config.yaml
input: "log_mel"
encoder_activation: "relu"
decoder_norm_position: "pre"
decoder_activation: "gelu"
decoder_mlp_ratio: 4
decoder_head_dim: 64
decoder_positions: "learned"
lr: 0.031
adamw_lr_other_params: 0.00098
final_lr_fraction: 0.1
Rows from block 12 of the audio encoder, named by matrix and row number. Rows with one number belong to one neuron. Each number is 128 + 24 x the weight over its row's rms, rounded and kept within 0 to 255. All counts start at 0. Numbers have three digits each. After the name is the row's rms in percent of the matrix's.
# fc1: MLP up (encoder.blocks.12.mlp.fc1.weight, 576x192), inputs 128-191
# fc2: MLP down (encoder.blocks.12.mlp.fc2.weight, 192x576, transposed), outputs 128-191
fc1.427 139:150110100114102131133118120137127189126106132101153138140151118150128110145067120144103122155150129120147151078137126168146130148106106113126111106100161161111095153118144132089128148150119099
fc2.427 143:121123141131133176115133155165134117145141119142067128126131111132158133121110145149125186180102102144123149148145134138100105170146161094155105141116142118148095105121122103081147190158084085
fc1.428 029:139097134125158127119122159066101107141178183116131137114133092120090124130139176094131146154151106138133112137137114122147138141106144140153143177124103119143072116087146146154107089138094123
fc2.428 030:136121143152132136125117142176109142160165121152142162155153138157184138131126122168154131110127140099150141171150166089128117166131160089122152130159120115118106167119159104086109080134107146
fc1.429 138:139071137164119155149122136118148123143100167114141135108126048109148139166086144141142131138139138114127154172137162131133141092090140136128134105150133091083123100137117156152131112115117166
fc2.429 129:140133155132126104125105161139131136143167170136124101133129109143116122148139175137081093155082171116148126150121122145160139136170113121158121125097149116149120129107099134153119145073152161
fc1.430 160:146163148127162104140109116101057106133170161118120093117147137114146122128114122139125170139094163104127127124083105158136139126129146169174127097142138120093144104137104114173091142123111169
fc2.430 161:103155144184153094121128159121105106126111125130123155114102136157151171162109137146191057170117137105137132098087163145086146103116163088160132122143109142138115150099166085141181105092128131
fc1.431 024:091155142100145122113121139100088124108082144112141101151119081143149154109141136153168128144161144132125112134128101119139137158101149139152079082121082143079151151089130105120122155109130147
fc2.431 024:139145142184123115148151173157097162115110113153154153155095129128090112133093104149146159153097112119121179135142116154135149110139133124148145094117146120113131099177149108141130117132101118
fc1.432 138:123150144149135126123168164161126144091147114131121102162131114150097159122097112119178106109109153158153111137143127150085089108111074115144157125129137125118126153096197138126124113138195136
fc2.432 151:142128155103131139131100103112114136130137080093154176145140141183114127096131099079146126117132135106140156124124158123094158081120152158119116111152171120132141124133124162120152111123154168
fc1.433 089:099114143158150158129151071144122145125162113145107133131120102095116160160109125151142124083121136120090142133092106109167151104128119135119116156133171153155104120088108156124143099131151124
fc2.433 099:089098142137123120164134123131132117113096157100082126074108092130192103115115116162143136080117125145118134154164124122105111082137123108088127106158150122133144127123090135154129151133127098
fc1.434 109:143110181118149174142143158131109149094093102175147131134138140140123136119111184079127101115186117099134129144159139140116104111150154121123160116108111128109106151069133128143143133069090098
fc2.434 122:139122112140111156176103083120167113111122092102134137106136081120137116094145094173163175179184148142126115114134116115146114160126141177155102137141165113116143120149107116156128103094138126
fc1.435 068:150112134090116118136135161148124114147142105127148176092122124144097124131165130104131170161112166129015139075124134113159105104090121102120123142129099147123113143096152154155119146118132130
fc2.435 073:087102126124146136119128128101138164106107123148099130102115106139135115157096141149165139066150128168113177150131123084165124136132115168157130130129094127148110112082116140151130160089151154
fc1.436 088:128120110103201098149160112153101105129141120100116116161125124166146156118149181139102103155125157139135106144118114124110130145108105060105124116111131076094121134111181124133121129110129112
fc2.436 101:094131162153169129116122101108157075161104090134139100109124097153115173145101124129110165127083115135114168141137154111150123163126124163202115121140122125121143120074121120141121161113134151
fc1.437 062:142139183113095113149142109134173110133151110105126123193133167172118123117118123155132157138118112114151132118122129126140138107101119121127092086140078137107160134154108138149096149117141149
fc2.437 059:156150140106148139108097110141099129094160139103174120122166098114124099126151143133145137148106140157132116139149164152183129094147091115160092165134111115133118128131116163142123120169155112
fc1.438 069:135106103191121160089096091142116110134133177155123094096114182123135103133118098118111139131162097153130099138118141129119106111127107115154164133145160132141170091146116122099116119126086112
fc2.438 075:163122150112128091131139154146112090120155153155125147141088140133123092161130117134144173115157123132120141148124144111144150122114151091130142108127128122127082141176140112083156093158130174
fc1.439 054:163137117132057156157174111120160108162093143157140084086116096114115181143150118127156207108077113116156118136116094088115159142109189123138134123126105128113146158099126135136183134120097121
fc2.439 057:118145124145114092093125120129138151101115102137137089136090112127077160104173117119083142099092084124156133168124131139146143115129109142142155098144129116096135175151125109134106133117141142
fc1.440 039:144155116159149135124139148105069133101141173115149129156129102134106119100088141136164104081125166112158145104139089117102185124119113151161111123134090090106159143136137170104183137111117103
fc2.440 036:123160133184111119125121124135155106110131118160130117140115135143119123138153099109115186151139160088149124153120109116101140089159147130168127102099103090110132171134140110168093166123075129
fc1.441 025:101137149112125136155109150130105096125146095085136172164157094127129112136113158115141131093145137106092127122079112121074141133077070153129124134117155116133146146140111079120182140131142146
fc2.441 026:163111115087132142125137065089113110138098127139133091090169163121120120140175155157152152117148139104146135107145155168121112105113133101139118108153109110172132144162176119140104148105105166
fc1.442 034:115120127127166116150151100143126138147124144141120136114166137128138146144147137105101110129119160118149141174109098156124098095044135132129140201117165130165146155113129117148120103113127103
fc2.442 029:127156139092094147172082103127145111131109129149124147089169089132120162142125123104112134101145132110104126066137112165156093135126159136146094160113123134121162148127126117146094110133149154
fc1.443 094:133172117152191114131099101138134114177135141140130116137131123106137155136108120132153182137161113106172096147110163128178145119147072140126138148140148149120131156099124099089167146120117136
fc2.443 102:142177093127098086121108117140102105105103133108144070091168107186177107137140164102113183096147131119090117137107124137135144125182099101132124146115126154110085128146111117116087181160170117
fc1.444 055:096142125111145119140138091091111116150140119153135128134076122155133130087176133121133108160122131154165117124157102109127112104156141150157173138152152141152084135101112132134111131109121138
fc2.444 058:129144119095111137124096133096163122124120107163169120144151145150116149101146126116184163077166117114114135103133094138161084134122134109088132147109181122110144116109124095177123075163127090
fc1.445 088:139089110124099138107144128086112104114106098141142151143102174131128147155150112134116129142146132108118156128106126147104126139144102107113142122169096171173112147121140148144134117066121165
fc2.445 077:119123108141133127139126078147073169109125166117163132109111106145091167165133084161129124130138160180123107101123147118147137143080100167129102096092143113146124119093124153137147174122110120
fc1.446 141:143120148136136166128118123132122125127132137110082169151095119138159147176145132110144096133112153110165166076162172132099117131119130110121143077153086109112119136181093180109111183089119157
fc2.446 143:134157119100165153113118134163140174132146119109139069133144108152108148122137103126148149126157119149102148112133141131131123086114161112119138146106119123108109109146160106177101153098102094
fc1.447 078:176137109097129125122171148077093126130140124121131168103139141142127155121135115120121127181164128142163134106129108109190153078118146106131153165142119074078115078137117178129108107136105106
fc2.447 076:118120151129189101138138160163146165125142101101148153151132111113151159118136128129083129158101092127173151105148132139147158122141123125134157172152120109147142164138122169158122132091099120
fc1.448 074:119095144115124113156106103095136108077124105129140133176093149115154102146087107134161125110106140109155104180102145152145090162117166102125129127094155127105157138119137105124137138124106143
fc2.448 088:136135098147148118160128108089091125154157148175164114131168133086127122117137107114155117146123165131126105081105094162121124119108086140170173134126176148109102139113158114114150114114166137
fc1.449 136:134172129188134152116119067142130123126140127147148123096147119126141134130158126090112110124143169124136157093097117121148135108151138094162130137132112121104097131136180095097167136102099118
fc2.449 124:146089149164098120150130077116129116140103121086107124100131099129102120127108086142106156109106133143159118085110127126159103112147111124116098158118135163089134152135134103133120101121143158
fc1.450 154:115105103158099096104150163082119092153159097140149169187157115134118163081102114108123177144139082146095072121135103151113116126122121137136130147140138127164130124123136115093106175107121100
fc2.450 150:158153132130118093149122088089124128083116119147095152120147131120148104119115117150166133133165095160102164113117142109154124122087147122102105117164136116123167077138111115144160141098089111
fc1.451 136:093144124139165153146103123166139090112151144154157143101143142109134161109149114098157146088147182120136109096105147110117149126123130123151131109145152159126151112121121077086129125107093152
fc2.451 142:125100098115115144089094147114118122137141112141099106185090103168148125131172164146132127142135134111070151142103130102102109098107134134128167130103119138148091141130103150153122119128131114
fc1.452 089:134124106110115103160118140102101118121096128155117110102097184118138132123177114123117109141136126105098136125125149098096156154126159112135124128126170164093137139118138167100166114116145078
fc2.452 090:124126143146141127142096155104119124131153162143154115141178107139152118114134148133127131121124111142100098120148138156138124115123127128117173139146154118127109113114095140140129149130126087
fc1.453 116:126113151110147129120152137141126075142148119120133105091136080167117152109146130113104151148105139098095091136085148153104127117172111142118182142134163139172090122136117133157123126097106093
fc2.453 133:128154107129137110114194158112096142179142107161132102192096168135129090149134133128187166111117133107160151150131106134108148139103131100149136130125108112117103123130110110142129122114132150
fc1.454 093:149116057131133106141091109153087129147126152138116129150115137118125152120127113148145110109086089141136159143115124092106128099144133130121120090193091122131155185118122125103128161112116070
fc2.454 106:092127143116107123143156161114137121118148183154105165141110145149131097120152165131111108089087097102134139120112099137136100176133160104153133116120146144144129115127121131112131109152075098
fc1.455 119:115142088154113109134146152160138104147086161160089120126150119122130146081139092112099118109129106147126125109110146070119122094138090178158171138134112152118143071130101114129135123125131117
fc2.455 105:137130113142131106109132088164118178126119143167134152118128127128121081095150118108128062142133109097150143104124134124108172184147146087160104106135103165109109140109145081124123152168134136
fc1.456 131:102094136085114140141131130112111119157144152149147124124181131122141182193097135135117164125149140116113121110112137147134156113107093142153140167129149149132121120142190070131123145088096159
fc2.456 126:142099121065117088103142121114129167156113140118110174126108054118148090151115145124141133135116133157154116198103134122109118098123131129140154152111128118146134177096120182169162125153118151
fc1.457 059:169133148144143085131168152130110115139161150131124102092048122145186158100134096135138095147087126098137128104113156131110109138098107117149146168132107141101157122113121132113145081113116167
fc2.457 055:103122135078164095136110143115156111149133141175157103142105126121130133110151173162151076114133139130135133122094124124129112115100135139126119119126126145128138166160154116090130127090134161
fc1.458 138:191133137087110123152129134159145140118146177151119129160107098172087142110123191126134098155125121136121097159167145111158171147131110128095126115100118128133119144120174173134122134106089093
fc2.458 137:103165114138144160103146165151134143133146154177140142163171135115136108132146148097112145135132143130102145143149107168101135179087121149133177131113129138143174154165145144128128165148080125
fc1.459 112:097109133125154100146091113141160127117099094140105151104117128120170166109137118110103103129130140064140131172144091177103144125116153109160139110105122160083171145127138157075149130120148123
fc2.459 124:103141124105125115161147134088162136092122139132153104117106125137113136132100141108104133143074158154126100123135125178120107148126104161145086100142108150109128187127150128147118148154150116
fc1.460 011:117113148091151175124191124106130118114122108142117098103110086135151098097145102159120150163178177162142165144151139119122138124124107167145103079128115126115121153136045137143121124124135139
fc2.460 009:136157093131056081134096145104113146147151121129113083144103125129119093124094134096154170105110148158171103142149154125126123160166113110093074149122132159128087147119107155140114148138142140
fc1.461 114:131135156103143156070110090123151147132108127140130097175109123138141157149107108113144123087145148129132150130130177108103133172162144102134137150126093154120119134166103117139114120123110091
fc2.461 121:135137104144109139148150112137124145132138101100167151105146135108131128141146120172139160143116134109131151122154089120155130113118110136112153134153091156135114137119084108168092121141092103
fc1.462 127:152141098103107151088152146150134197128146117112169115113133132090107132103094116157130105136136130135096128122098118165109137125198181080161153141128114113109120110153144100139175115076185158
fc2.462 126:141122147157165111160149120143127129163145137121115147148138102161124137105093156080133083143158139121117134105113111186112109146136163146142149113128144095107115120140092158128129119134095189
fc1.463 129:097138156141152109154129146113118140075096157106108170100155121122101137154146145115135091153094085140180093115130136114134174125152141093159122156095146121111095128165186130126086151111113147
fc2.463 133:131133108124151145110144094136134148128137156064106104146089108090102118154137135168126092146085146134120136177150089135116186109061166105133106159144151156130148158129124119138131126143182103
fc1.464 154:126133128094164122178132123146132095146132131159124138136160160110129139124128104133086097125106126085128095138109116141117112107107134074141134130115125138111143138108121118135137135131140156
fc2.464 158:125135115107116152122143147089165101130114112156060126153156118111163156116144114187061127119129133135104101097082115165186164160139170082126108148173108118137131127099126147132108113120130128
fc1.465 071:115123132108099160098088078120105120112097137107117147124110104115141143140098140158178152138143092142145078148055120117142154095083076163144111122140125138110128120175156103161165142109096158
fc2.465 073:123113159130068120110107130147129100108142152151122100199149119156146130150131184145108103168153180130111144153119137129110166130164116141096120139160145098143101142109125120142083126110133154
fc1.466 126:159116113155131190162140138154083166129098140123126120124129122145133134129134132144102134100092161092088085152125149133080122126176183108101155145117134134158139118090136114125121153123112115
fc2.466 131:145107126132086131126184131102101090156108161154092165178126164104148131121168132113115142142137132086147131120099087119110156143121140118119103124116112169133170076129112138145127158086120137
fc1.467 053:136139171095121153140154104100124128103121132140131088159134159127099145136146140123149158090156150162085147085161056105131132083137085125122153162143137108079113081116145148140125130111125107
fc2.467 055:081136125167065093060139118135094094106118136157117154121170096132153129146145139127109119129101156151120123160140131111105105134110101115145119180135142146147110192152093117136131139146130190
fc1.468 139:110142123168136156139137116186111156137130109145128110142137127141143133168102149136124136127079127149078122134122116116169142090115124135123110102129153187142113123135127110082174144131114110
fc2.468 130:161128085140102104173109138143119076109151200150119131111132142132160122111135113131171149128159116143125081164122144173114098160126123095171113134102135145111139133109128092176136133132141130
fc1.469 126:147120101126082137121115140113140165175128151164120101109160120164148115107156095129124144096135095152148117134123157144120109139139146142105116115122120111090113160133127147156124120097138125
fc2.469 116:112122138076103153115133091122132160147149203140152146140115132136139133137166170164111131145160090142107102089143134122137142106108107106163134147084178120073096192142119117157161117072167144
fc1.470 143:162099127192145123099139166093105131135127126145106049157140117121111151113122113148107105132101119068131128066095131125105099114182145132170097153111089128165126139130181146140158114107141138
fc2.470 128:138134170099141112107163076131134138170090164135083091152094125122145157153060129158145115154103096121150108098151115110152094133131154163131141090081146133115127123139129128125112114127160167
fc1.471 138:142113135114176131130171126107130118104143135137110141127140144143126075128138142122135114131108130125161137061116115121118146139151143113139139160135137158148149116159172128078069094097143133
fc2.471 140:157133123122146155180093121117168092116085107120161119091098152091098153173113139121163147107111122110119124131123160133117133162098208092130125122137136106136123171092083136128128096106095118
fc1.472 019:122136159117146137106126138175155111096125144096132097069115160174112152089142098173152135090081116106103113156121175126099194123121124138124158120090149159135088128158107126159155137115131135
fc2.472 015:096149119133161129118079142134128154110165154118116136104099135120124143140159117099113115092134133142162104130133179062116111130136099129092142155142105157121117164110120111152080091145130103