Weights of a small audio captioner.
Data: trained on synthesized solo parts of chorales (CocoChorales), 39062 training examples, 9.3 epochs.
Rows from block 3 of the audio encoder of a small audio captioner, named by matrix and row number. Rows with one number belong to one neuron. Each number is 50 + 10 x the weight over its row's rms, rounded and kept within 0 to 99. All counts start at 0. After the name is the row's rms in percent of the matrix's.
After each neuron's rows are labels from the 100 clips, of 14976, where the neuron reaches its highest value: "top examples" is what is common among them. Only what is clearly more common there than usual is listed. The data: synthesized solo parts of chorales (CocoChorales). In brackets: how many of the 100, against the usual share in percent.
# fc1: MLP up (encoder.blocks.3.mlp.fc1.weight, 288x96), inputs 0-95
# fc2: MLP down (encoder.blocks.3.mlp.fc2.weight, 96x288, transposed), outputs 0-95

fc1.183 086:48 38 43 43 61 65 44 58 45 24 47 38 49 52 54 57 43 44 47 40 40 60 52 51 34 49 56 51 55 44 34 57 53 43 53 32 67 41 54 39 54 45 44 34 42 56 59 57 42 57 44 54 48 54 58 56 54 54 47 61 69 54 60 49 48 41 43 27 51 54 33 28 49 51 78 57 62 53 51 33 75 56 59 52 57 56 50 36 38 50 37 53 51 45 67 59
fc2.183 088:50 39 42 46 54 46 56 60 65 42 30 39 45 53 63 63 44 43 47 44 33 54 62 29 61 49 48 44 64 42 42 62 59 66 53 52 52 38 44 47 58 55 68 59 55 53 41 39 53 45 62 48 45 69 40 71 54 47 38 49 62 50 53 64 40 55 50 53 63 60 58 61 54 54 60 31 59 41 55 48 74 45 50 57 54 52 56 48 61 28 59 67 44 58 47 27
top examples: note D4 (41 vs 12.6); note D#4 (40 vs 11); note C4 (30 vs 10.7)

fc1.142 119:39 56 70 63 56 40 47 62 57 48 60 65 47 40 53 54 35 54 50 48 58 51 41 38 43 50 39 51 47 35 62 43 39 41 77 58 67 42 32 57 53 48 59 51 53 42 55 50 41 41 35 36 51 51 56 51 69 38 59 41 52 55 53 48 39 36 39 36 59 55 73 40 47 46 52 51 66 60 41 30 56 55 60 57 37 60 64 30 46 49 52 36 41 42 52 46
fc2.142 115:52 37 36 41 69 43 56 51 40 45 39 77 52 56 60 62 41 52 58 57 62 45 55 55 66 30 53 43 46 61 45 66 48 35 55 57 72 41 42 54 59 49 53 42 47 47 61 58 61 40 67 42 49 58 28 48 41 32 51 51 37 59 54 63 63 55 59 56 52 60 50 63 58 47 49 44 43 63 55 61 47 50 60 32 52 48 38 37 66 51 45 59 37 52 35 54
top examples: note F5 (98 vs 8.2); trumpet (57 vs 8.3); note G5 (35 vs 6.3); note D#5 (33 vs 8.8)

fc1.214 105:68 35 46 37 56 48 34 52 47 68 59 58 68 45 30 59 53 42 47 28 50 65 59 56 47 59 42 38 52 32 47 52 68 57 53 54 63 50 47 45 36 55 48 38 62 47 51 47 60 49 62 46 50 48 47 41 48 43 31 46 61 61 43 55 60 55 53 31 45 39 54 57 44 42 45 62 44 63 38 59 43 40 60 59 43 45 53 40 56 39 58 79 58 44 29 51
fc2.214 111:58 52 65 61 64 41 33 39 56 70 34 37 44 41 51 46 38 37 56 47 53 46 30 55 54 42 48 55 51 31 56 62 45 58 39 71 32 33 50 63 42 43 47 50 38 50 61 39 53 45 58 57 47 56 53 65 48 57 56 46 48 43 73 51 45 56 57 52 48 41 60 45 51 52 51 35 54 41 42 44 55 52 55 64 50 69 53 58 32 35 64 35 38 40 66 44
top examples: oboe (72 vs 7.6); note F#4 (38 vs 8.3); note G4 (35 vs 7.4); note F4 (33 vs 9)

fc1.180 046:27 55 57 58 54 42 37 56 52 38 21 44 40 36 69 35 52 40 35 43 50 64 58 40 51 53 54 55 50 58 48 68 65 62 43 62 42 46 58 46 54 37 45 41 42 62 41 45 48 53 49 57 37 50 59 59 63 43 50 45 63 46 32 69 50 29 54 42 63 54 50 43 37 62 56 48 56 43 58 72 42 56 62 61 41 57 40 47 53 47 35 51 51 50 62 50
fc2.180 049:76 62 43 45 44 47 61 36 42 49 55 43 36 50 42 39 61 46 52 38 42 31 54 45 58 40 57 45 27 60 34 41 56 59 64 37 55 33 60 41 54 43 63 48 41 50 60 51 42 32 44 55 54 42 47 37 50 56 48 29 53 54 43 46 32 59 50 43 38 48 48 51 28 47 69 55 62 67 56 38 48 58 69 48 48 38 51 42 57 58 37 58 61 54 50 47
top examples: note G4 (77 vs 7.4); viola (42 vs 8.5); note A4 (30 vs 8.9); note F4 (29 vs 9)

fc1.190 066:48 42 54 43 48 42 61 45 62 51 68 46 55 59 51 48 41 64 38 57 20 66 63 34 70 45 48 42 57 51 56 46 47 30 50 54 55 49 58 64 45 47 50 52 50 34 58 48 46 34 55 57 39 61 51 66 45 49 46 30 43 59 44 57 50 44 62 53 56 51 45 43 41 77 45 54 39 71 58 60 46 49 60 61 58 50 53 42 32 31 45 48 51 64 41 63
fc2.190 068:32 57 53 36 45 37 52 46 49 58 45 47 44 36 32 36 52 63 47 57 57 51 45 50 60 42 46 56 58 58 40 39 49 58 30 50 41 52 42 51 47 40 54 56 32 57 43 48 44 33 51 33 42 59 41 53 58 46 43 39 61 44 66 49 33 43 55 35 71 48 62 64 53 38 61 54 56 48 49 49 58 41 53 28 62 45 51 27 30 48 34 36 48 44 30 51
top examples: note G4 (96 vs 7.4); viola (31 vs 8.5); note F4 (27 vs 9)

fc1.158 090:50 67 46 54 55 39 66 32 23 53 39 41 50 72 52 47 48 48 53 52 50 35 35 53 45 33 53 41 52 31 62 61 45 51 52 48 67 75 63 54 27 62 33 40 32 56 61 46 51 52 53 59 56 61 55 46 60 37 55 48 47 52 41 46 47 57 57 39 52 47 47 47 45 55 54 72 53 46 44 43 53 46 64 61 56 42 47 38 43 53 67 50 41 37 50 55
fc2.158 086:42 48 58 54 35 58 41 34 52 39 42 44 46 32 47 55 55 55 52 57 47 48 44 54 42 57 37 53 59 37 41 47 57 48 47 47 58 64 50 53 64 45 48 53 46 53 60 74 52 69 46 39 30 41 72 55 46 55 35 50 57 49 53 41 45 49 41 42 61 34 58 70 59 38 64 40 48 46 53 52 39 57 26 33 49 35 64 63 47 55 57 45 42 63 26 40
top examples: note D4 (65 vs 12.6); tuba (35 vs 8.7)

fc1.228 092:46 47 57 45 38 59 55 45 70 48 40 50 58 55 53 36 42 66 51 49 43 43 74 58 66 51 51 29 67 49 65 55 37 32 54 43 47 28 56 45 49 50 48 46 37 51 50 48 52 60 49 54 60 60 56 73 40 37 64 42 40 50 39 61 51 52 37 60 52 37 28 53 48 44 56 52 51 39 75 43 56 54 49 55 61 49 60 45 37 52 42 42 62 36 56 65
fc2.228 089:37 51 60 53 52 52 55 40 45 42 40 38 63 36 64 35 43 56 47 41 39 52 24 72 39 41 50 43 39 42 42 55 61 53 50 45 34 40 69 36 56 31 49 40 55 70 56 39 57 43 36 43 56 39 42 40 35 60 46 65 60 55 54 50 53 47 45 40 47 57 44 65 35 40 49 43 49 51 63 31 60 52 34 35 59 45 46 48 58 48 51 51 50 49 69 49
top examples: violin (35 vs 13.8); note D4 (30 vs 12.6); note F#5 (28 vs 7.2); tuba (25 vs 8.7)

fc1.249 089:52 64 38 68 51 54 50 51 57 37 46 60 57 51 36 47 52 63 58 75 40 58 45 47 67 65 53 46 44 55 52 48 52 47 59 48 29 59 48 46 69 48 48 42 62 42 63 49 56 63 42 51 62 65 48 31 57 40 36 44 53 45 45 21 42 37 37 42 34 44 51 57 46 57 67 68 56 45 54 47 48 57 43 51 44 45 42 44 62 35 34 42 66 54 46 64
fc2.249 090:43 49 55 61 58 65 45 49 38 45 45 57 43 42 67 48 58 56 40 53 35 40 32 55 48 47 39 44 33 49 51 52 56 57 61 52 38 45 55 58 36 53 50 47 56 71 55 57 61 42 32 39 62 53 35 45 59 51 56 78 58 70 61 42 43 55 54 41 47 49 48 47 67 38 61 59 63 56 56 54 58 47 68 54 70 64 50 68 39 44 52 69 44 57 40 60
top examples: violin (99 vs 13.8); note E5 (44 vs 7.8); note F#5 (41 vs 7.2); note G#5 (37 vs 3.8)

fc1.268 125:42 49 40 52 49 51 49 60 45 54 41 35 56 33 53 54 34 47 56 43 39 60 66 67 52 41 66 36 33 53 56 65 32 70 32 48 50 60 53 42 59 51 51 51 33 54 53 41 47 40 44 47 57 59 73 36 50 39 39 56 43 50 44 61 57 51 49 48 56 49 62 43 53 53 40 58 49 65 49 55 34 54 23 57 36 52 43 34 56 50 57 51 45 52 26 68
fc2.268 119:45 58 48 67 51 44 53 44 61 50 49 51 62 51 36 59 47 46 24 41 52 46 55 45 43 49 48 47 44 60 36 64 56 56 34 54 57 59 58 44 70 62 48 55 19 54 62 63 69 51 50 61 51 41 64 55 52 40 43 45 42 52 34 34 59 34 41 32 46 47 70 46 55 49 41 50 37 41 45 48 43 44 41 56 39 51 59 56 33 50 32 31 58 44 63 53
top examples: note D5 (71 vs 8.2); violin (58 vs 13.8); note E5 (56 vs 7.8)

fc1.85 123:35 75 61 61 40 33 46 39 42 56 49 63 46 61 47 56 51 51 59 46 66 52 52 42 55 46 59 49 35 63 50 57 68 39 40 22 37 49 47 55 49 53 61 41 54 45 50 45 58 51 45 30 57 53 59 35 59 32 64 48 47 40 52 54 65 57 64 58 42 41 62 52 64 54 46 43 45 33 40 48 56 60 54 45 64 44 31 44 62 32 42 56 40 44 46 51
fc2.85 115:39 31 43 52 35 41 35 67 42 45 44 60 50 33 48 53 53 50 65 37 47 44 56 45 40 50 54 38 45 50 53 41 38 26 51 44 55 22 66 45 55 53 61 38 51 43 45 44 50 61 51 44 48 33 67 37 46 44 35 60 43 47 61 46 49 39 46 42 45 39 38 50 61 46 43 48 62 40 46 77 70 64 61 56 42 52 63 52 46 57 39 51 52 63 57 56
top examples: note F5 (61 vs 8.2); note G5 (42 vs 6.3); note E5 (26 vs 7.8)

fc1.174 090:42 56 49 52 51 33 45 49 41 43 52 63 46 53 56 51 48 70 44 39 64 56 57 57 49 60 52 49 52 41 48 52 64 44 84 45 35 58 69 33 44 58 55 48 57 50 42 56 59 46 60 49 39 69 58 58 44 37 65 70 36 61 61 32 45 52 53 32 46 52 49 48 54 46 51 45 60 58 26 36 55 45 40 52 38 42 37 50 35 44 48 67 53 56 43 42
fc2.174 097:40 40 49 34 66 48 47 52 61 70 51 51 60 34 51 54 46 59 50 43 48 61 44 53 50 30 36 37 57 39 51 54 65 56 60 43 63 42 49 52 47 35 47 59 52 31 38 55 48 37 56 46 50 57 62 58 46 53 51 65 55 40 52 58 45 58 63 60 49 48 47 50 49 37 44 31 85 40 63 50 37 46 66 45 33 48 43 65 54 57 63 51 62 71 49 58
top examples: note F5 (40 vs 8.2); flute (31 vs 8.6); note G5 (27 vs 6.3); note G4 (27 vs 7.4)

fc1.82 065:50 44 62 60 33 58 52 49 71 62 64 58 51 55 52 40 45 44 51 36 40 48 34 53 66 38 45 46 50 39 36 58 55 55 43 28 66 62 55 43 34 23 39 46 69 33 70 65 57 60 59 50 57 56 50 55 45 46 45 38 54 40 45 59 48 43 57 56 65 47 39 49 47 55 41 62 49 57 51 31 34 39 65 51 55 48 35 36 49 48 52 51 47 42 44 44
fc2.82 066:63 52 37 47 57 55 54 31 25 46 55 55 61 49 50 62 46 19 47 46 58 44 55 44 54 49 58 24 54 38 48 30 46 50 41 55 54 49 46 47 31 46 70 44 55 42 49 54 52 56 61 54 48 49 59 44 45 57 59 50 35 47 48 61 57 72 44 42 46 61 57 62 56 47 57 59 52 61 63 58 60 48 50 44 63 74 69 44 38 61 56 46 57 55 57 67
top examples: note G4 (32 vs 7.4); note A4 (28 vs 8.9); note E5 (27 vs 7.8); note B4 (26 vs 9.5)

fc1.257 077:45 48 54 45 47 36 61 65 38 48 46 42 57 27 37 52 48 52 52 61 84 57 60 37 48 46 52 61 43 51 47 57 49 50 49 52 55 26 53 56 38 40 39 49 60 54 46 69 52 49 26 52 61 57 58 59 51 31 59 50 61 54 53 50 49 34 43 57 41 48 57 66 44 65 37 61 57 45 32 34 47 38 38 37 48 43 52 54 53 40 59 49 41 54 30 45
fc2.257 081:48 36 59 45 34 39 53 75 72 37 44 54 38 37 46 57 57 63 54 56 59 48 56 47 55 68 60 51 58 39 35 59 50 30 47 40 40 54 38 34 53 42 56 38 67 44 58 35 47 49 51 55 52 55 37 41 57 44 56 63 45 52 48 48 48 42 55 36 47 57 37 44 66 33 44 46 51 57 45 45 64 64 44 47 40 58 50 58 58 40 56 48 22 66 45 58
top examples: note F5 (96 vs 8.2); note D#5 (75 vs 8.8); note G5 (40 vs 6.3); trumpet (35 vs 8.3)

fc1.97 072:46 53 58 54 44 40 54 65 36 32 45 44 58 48 62 53 64 54 54 69 48 47 65 50 45 47 42 52 54 33 67 49 65 53 44 56 68 50 49 52 56 40 52 57 56 27 50 34 57 23 48 46 36 62 39 44 44 41 55 42 53 61 37 53 47 57 64 48 41 48 29 54 51 34 48 52 46 42 49 49 63 36 59 57 35 50 61 36 37 65 56 43 53 32 65 38
fc2.97 066:77 56 57 51 42 48 45 55 47 42 38 73 47 31 51 54 31 66 54 56 24 59 58 44 44 37 52 66 42 56 39 52 45 58 46 41 60 46 37 42 63 42 65 39 58 57 47 32 46 47 40 56 50 48 49 69 56 69 50 56 53 47 34 63 42 55 53 40 38 49 33 56 71 58 57 39 52 60 62 59 52 39 44 57 54 54 44 39 49 45 47 51 45 48 60 45
top examples: note G4 (30 vs 7.4); viola (30 vs 8.5)

fc1.213 118:50 43 54 43 54 54 43 46 50 42 65 60 47 33 50 26 43 69 46 36 47 75 58 50 51 52 49 61 51 50 54 46 47 54 44 34 47 40 49 50 42 70 33 62 58 62 40 23 44 50 32 46 48 49 63 55 56 58 38 55 51 46 54 36 65 39 55 44 62 55 46 30 47 61 67 47 48 47 49 56 62 33 53 52 55 57 48 40 53 49 36 32 44 65 48 34
fc2.213 125:44 46 53 45 52 46 53 53 38 50 45 48 65 53 47 63 56 51 44 42 45 76 60 40 63 48 41 42 49 40 53 53 55 51 57 51 62 37 43 46 42 63 41 69 50 68 25 38 36 41 48 50 65 46 56 68 50 61 38 54 52 60 39 45 50 60 50 69 56 48 64 34 67 32 54 42 65 36 42 49 65 54 64 60 55 46 49 49 58 53 36 61 72 52 61 44
top examples: oboe (48 vs 7.6); note C#5 (30 vs 10); note C5 (27 vs 10.3)